config.yaml
horizontal_flip: true
num_classes: 9
norm: "batchnorm"
stem: "deep"
widths: [256, 384, 576]
residual_init: "none"
beta2: 0.99
max_steps: 5300
epochs: 4.7
lr_schedule: "poly"
weight_decay: 0.3
adamw_weight_decay_other_params: 0.01
Rows from block 6 of a small image classifier, named by matrix and row number. Rows with one number belong to one channel. Each number is 128 + 24 x the weight over its row's rms, rounded and kept within 0 to 255. All counts start at 0. After the name is the row's rms in percent of the matrix's.
After each channel's rows are labels from the 100 images, of 14976, where the channel reaches its highest value: "responds to" is what is common among them. Only what is clearly more common there than usual is listed. The data: Sentinel-2 satellite tiles (TerraMesh). In brackets: how many of the 100.
# convs1: grouped (4 groups) 3x3 conv (model.blocks.6.convs.1.weight, 192x48x3x3, each kernel summed), inputs within the group 0-47
# convs2: expand pointwise conv (model.blocks.6.convs.2.weight, 384x192x1x1, transposed), outputs 0-76

convs1.20 115 [131 183 152 132 116 122 139  87 103 103 119 133 123 159 152 140 130 145 168 140  97 113  84 147 148  96 139 173 116 160  87 131 155  98 126 148 116 121 116 135 158 116 108  93  92 143 109 128]
convs2.20 101 [114  89  96  79 104 156 110 130 139 130 163 145 144 125 107 151  94 134 149 141 131 127  96 115 152 121 152 140 152 108 139 142 105 121 102 132 109 106 115 115 151 146 146 143 112 120 120 109 148 144 133 137 102 117 133 106 120 129 144  81 129 111 126 152 106  99 140 120 173 192 140 157 104 121  96 161 129]
responds to: crops (77); built area (63); main land cover: crops (54)

convs1.166 112 [130 137 113 157 105 130 124  95 152  97  96 126 117 120 116 118 123 114 152 111 117 204 110 113 118 100 136 125 113  97  94 152 155 158 126 125 131 184  99 127 170 113 151 140 130 119 170 109]
convs2.166 097 [106 185 104 150 125 135 141 125 145 133  82 127 123 135  97  98 118 124  98 107  95 125 152 122 119  96 112 149 111 115 141 120 110 123 160 136 158 161 172 137 142 150 136 179 106 146  94 100 160 151 134 173 156 148 130  83 114 139 122 148 174 128 189  85 112 161  98  71 134 107 134 141 138 150 147 108 106]
responds to: snow or ice (93); main land cover: snow or ice (87)

convs1.72 101 [146 138 110 167 159 147 135 136 180  93 133 137 128 123 139  99 121 117 100 160 157  83 114  68 136 141 115 119 103 126 129 159  97 128 105 108  93 128 106 144  98 158  94 164 125 124 122 121]
convs2.72 100 [126 125 141  90 137 137 107  90 117 128 127 139 117 124 132 104 119 159 118 105 112 109 182  68 159  78 143 110 161 188 116 160  92 176 142 118  85 136 102 124 158 111 154 117 157 100 185 135 115 140 126 125 118  86 127 101 179 130 112 137 146 133 135 126 122 140 141 134 115 128 150 157 188 115 108 105 188]
responds to: water (84); main land cover: water (46); flooded vegetation (28)

convs1.138 123 [174 111 117 129 134 155 114 114 128 156 135 117 115 131 160 207 105 119 130 136 135 110 102  99 104 132 127  86 180 144 128 153  82  93 129 117 126 130 141 143 116 123 140 120 118 137  77 118]
convs2.138 097 [145 127 121 158  98 100 136 132 128 149  90  82 142 127 108 121 127 120  87 117 111 153 152  93 130 129 169 141 115 124 146  96 146 136 121 145 102 122 107 147 125 117  76  98 142 109 140 146 132 147 130 171 146 152 153 128 126 124  60  95 152 104 145 115 104 144 100 117 122 149 104 168 140 108 200 115  84]
responds to: crops (66); main land cover: crops (42)

convs1.152 123 [156 104 130 135 124 144 115 136 131 161 153 163 117 150  91 170 186 164 103 107 102 144 127 102 101  84  96 125 107 116 133 128 112 116 121 125 111  93 149 160 139 161  93 124 111 101 113 115]
convs2.152 097 [123 145 131 118 121 146 141 128 132 128 116  92 150 143 125 124 134 157 153 129 127 111 146 157 135 143 182  97 126 134 151 127 104  82 137 105 128 149  69 130 140 168 129  87 156 104 126  89  94 141 123  97 128 153 117 146 139 142 127 119 136 166 123  90 142 119 150 141  83  91 120 130 143 124 151 138 117]
responds to: built area (75); water (70); crops (66)

convs1.82 105 [123 118 101 109 104 171 166 145 118 103 116 152 101 202 112 120 102 123 149 107 149 105 111 144 126  95  98 123 114 119 116 116 131 147 121 150  82 121 130 109 142 168 131 102  89 153 153 127]
convs2.82 092 [143 136 154 138 153  89 171 122 135 126  70 113 140 132 151 127 155 131 128 170 158 168  89 122 131 125 165 124 102  89 180 107  88  93 133 103 155 132  68 100 147 149 100 111 135 179 149 121 133  89 138 120 118  85 103 119 115 128 123 117 100 128 177 186 130 125 146 100 157 125 133 152 126 124 123  95 117]
responds to: crops (82); main land cover: crops (74)

convs1.9 083 [137 138 108 110 120 126 114 139 136 116 160 114 103  94 106 125 184  89 169  90 129 114 104 112 144 104 124 159 153 120 115  96 172 142 169 144 125 134 147 105 148  98 127  86 114 156 159 130]
convs2.9 102 [155 103 153 140 157 109 134 118 108 125 117 146 126 112 148  89 139 149 157 162 137  93 103 156 108 141 104 153 145 106 106 120 124 148 128 136 111 123 113 157 136 151 140 112 118 142 185 135 111 135 139 117 123 154 142 131 144 133 145 127  99 110 132 168  73 151 154 115 182 169 141 134 110 132 124 116 126]
responds to: crops (89); main land cover: crops (76); built area (66)

convs1.140 119 [129 112 121  93 112 141 112 151 160 141 117 109 118 103 108 135 143  77  96 114  97 113 129 149 125 114 147 102 121  86 125 151 110 117 127 111 108 154 149 107 150 111 101 130 102 152 170 203]
convs2.140 099 [116 141 116 158 152 119 138 115 151  99 122 153 125 122 136 129 137 179 139 115 168 133 130 153 121 122 161 171 130 131 129  99 117 164  82 106 144  95 136 131 164 114 157 141 110 150 110 127  82 121 173 138  97 117 110 141 139 140 138 150 131 184 155 122 113 135 105 128 129 165 127 157 121 123 119 124 156]
responds to: snow or ice (49); main land cover: snow or ice (41)

convs1.4 084 [124 100 141 143 120 106 148 130 194 134 123 158 191 133 119 123 106 135 144 120 125  95 113 130 109 160 116 138 129 132  75 132 146 127 134 146 118 183 186 112 128 134 127 110 110 145 120  96]
convs2.4 098 [144 161 141 112 174 100 152 100  98 141 164 105 149 114 124 116 118 109 124 131 123 153 143 146 169 111 115 115 137 167 135 115 158 132  93 161 130 156 126 134 138 128 111 116 109 108 125 151  92 130 133  98 106 121 105 133  69 190 170 138 123 167 110 150 142 136 123 131 125 108  44 201 145 123 167 185  98]
responds to: snow or ice (86); main land cover: snow or ice (78)

convs1.141 105 [141 103 107 107 129 169  93 127 138 181 158 112 125 102 125 123 110  72 123 126 115 146 115 118  92 140 180 100 120  88 130 135 109 129 103 123 122 133 165 149 105 152 148 132  86 134  99 145]
convs2.141 096 [144 117 148 148 125  94 132  98 131 140 148 174 118 100 135 128 151 103 140 117 130 157 138 105 110 154 120 122 132 131  96 106 121 137 127 125 122 121 156 141  65 153 169 114 160 128 113 129 157  94 142 167 141 122 132 134  93  87 135 123 108 121 145 130 101 117 120 119 146 158 107 109 106 142  99 127 109]
responds to: crops (75); main land cover: crops (58)

convs1.31 073 [154 180 124  72 159 164 145 123 130 130 133 123 140 125 123 125 138 123 115 126 115  82 108 145 131 153 126 163 149 173 162 178 137 107 153 133 117 125  93 130  87 129 112 115  81 130 140 131]
convs2.31 105 [114 101 113 107  99 125 144 133 137 138 148 151 132 164 135 158 132 153 137 123 137  84 123 119 112 106  84 132 185 147 121 141 138 106 128 133 134 133  95  99 113  68  91  73 100 128 136 127 124 134 107 149  82  96 130 118 136 124 107 110 122 160 121 149 110  96 155 121 140 159 128 131 116 124 170 198 110]
responds to: crops (83); built area (74); main land cover: crops (63)

convs1.55 096 [146 132 153 195 155 126 138 144 122 122 150 137 162 130 181 128 124  87 135 132 132 102  90 141 115 158 151 117 143 131 104 127 156 119 129 102  84 144 138 184 160 143 111 119 131 154 111 146]
convs2.55 098 [ 88 137 145 146 111 100 120 121 127 161  79 144 112 140 149 104 125 107 135 105 122  95 150 122 151 146 147 117 120 130 110 138 112 151 166 137  88 139 125  71 127 128 133 149 160 119 117 135 151 144 143 149 104 130 119  88 117 132 140 145 156 122 155 121  91 149 123 104 151 111 108  98  92 114 117 114 104]
responds to: water (73); flooded vegetation (34)

convs1.74 123 [116 109 121 172 139 146 162 158 119 110 164 148 113 136 148 137 130  90 122 123  92 106 138 125 105 126 143  90 166 123 132 127 169 180 108 133  95 117 151 142 138 114  74 111 164 162 122 131]
convs2.74 096 [121 149 103 162 128 141 123 120 110  93 120  97  93 120 177 121 153 126 112 135 152 148  78 145 173 135 135 150 101 155 132 142 113 128 111 151 163 116 112 100 198 117 122 133 143 127 106 153 116 144 128 122  89 114 129 103 141 147 108  98 140 108 128 125 184 128 115  94 141 118  64 149 148 181 148 135 140]
responds to: crops (68); built area (62); main land cover: crops (42)

convs1.122 119 [101 143 119 100 158 135 139 138 156 106 126 125 131 132 131 151 160  98 163 163 144  79 128 114 130 144 132 132 122  76 157 150  80 161 144 102 121 162 144 140 181 124 137 158  98 137 144 142]
convs2.122 095 [ 84 103 109 116 165 118 106 124 110 157 139 118 100 108 150 105 151 147  94 121 100  99 117 133 136 130 135 108 136 117 116 145 146  95 174 157 121 114 147 140 125 118 111 115 158  96 172 161  78 147  79 110 183 115  87 128 139 134 153 115 109 161 159 104 170 139  81 118 149 121 138 127  83 118 123 131 127]
responds to: snow or ice (75); main land cover: snow or ice (73)

convs1.21 116 [148 150 117 130 116 207 145  84 107  90 126 109 128 117 123 138 148 109 106 124 118 143 159 106 145 122 123 192  93 132 135 107 135 108 123 140 100 112 122 126 132  99 126 133  86 165 105 123]
convs2.21 101 [ 94 118 142 114 113 128 119 167 144 154 146 162 114 102 108 131 129 142 152 143 120 109 116 154 153 104 112 123 109 168 107 156 105 140 121 130  96 109 147 139 102 172 174 141 127 137 108 140 149  88 108 109 115 168 127 171 130 154 141 143 115  92 104 161 136 172 102  88 126 104 123 131 102 112 104 109 150]
responds to: crops (85); built area (80); main land cover: crops (75)

convs1.102 076 [150 108 132 108 156  84 127 105 125 144  97 150 128 107 146  79 154 119 125 156 123 114 105 163  95  99 141 186 106 138 106  86 161 139 157 105 136 108 135 149  91 119 113 150 147 118 145 126]
convs2.102 102 [ 81 130 141 134  94 108 142 140 129  88 132 112 134 163 189  93 170 110  97 110 105 121 129  88 120 162 133 118 127 108 167  95 119 139  63 149 143 122 146 158 190 126 145 133 114 160 126  84 109 124 133 105 109 173 136  94 110 185 108 112 163 153 109 148 115 138 144 137 126  86 124 117 143 148 139 156 138]
responds to: snow or ice (72); main land cover: snow or ice (66)

convs1.133 105 [122 152 116 134 113 115 106 114 141 138 146 103  96 133 100 147 139 116 102 121 105  75 139 189 100 114 117 123 117  96 147 150 125 138 152  97 167 153 111 138  78 159 161 131 108  87 140 123]
convs2.133 098 [ 92 115 132 166 158 108 130 117 139 148 144 130 140 147 162 143 133 168  92 136 136 126 120 158 147 107 133 124 132 126 120 126 103 128 148 120 105 142 109 108 102 137  97 123 105 132 147 137  96 136 151  96 127 160 105 108 122 148 133 163  93 135  94  96 130 145 131 181 101 116 133 118 156 116 148 150  90]
responds to: snow or ice (66); main land cover: snow or ice (58)

convs1.149 107 [131  80 119  92 123 105 162 151 129 125 121 113 165  98 167  92 131 127 153 159 130 186 142 140 137 137 133 111 142 116  97 116 162 117 145 121 131 174 116  97  73 142 127 141 145 147 125 111]
convs2.149 096 [107 108 117 113 149 135 156 103 155 104 131 126 120 155  94 114 128  62  82 160 157 119  85 134 152 119 148 150  95 151  92 167 140 104 119 152 108 143  90 118 127 134 150  97 127 135 166 130 141 149 149 115 116 111 111 120 108 137  90 147 156 172 128 157 140 118 119 136 168 112 111  99 103 125 135  83 145]
responds to: snow or ice (97); main land cover: snow or ice (92)

convs1.37 108 [ 88  76 181 105 101 129 138 131 113 140  99 193 132 127 133 142 126 131 170 160 122 154 125 123 129 137 145 140 101 139  86 138 102 147  88 161 132 134 146 135 151 151 128 110 111 146 130 102]
convs2.37 107 [150 131 114 140 148 141 150  92  97 116 144 121 144 134 130  88 127  94 134 133 162 140 181 145 103 111 181 139  74 163 108 141 124 133 151 146 120 131 111  90 148 118  83  99 147 154 117 132 138 120 139 117 106 123 115 141 135 130 151 125 127 140 113 150 171 104  79 175  94 137  67 124 140  96 119 122  96]
responds to: crops (76); main land cover: crops (70)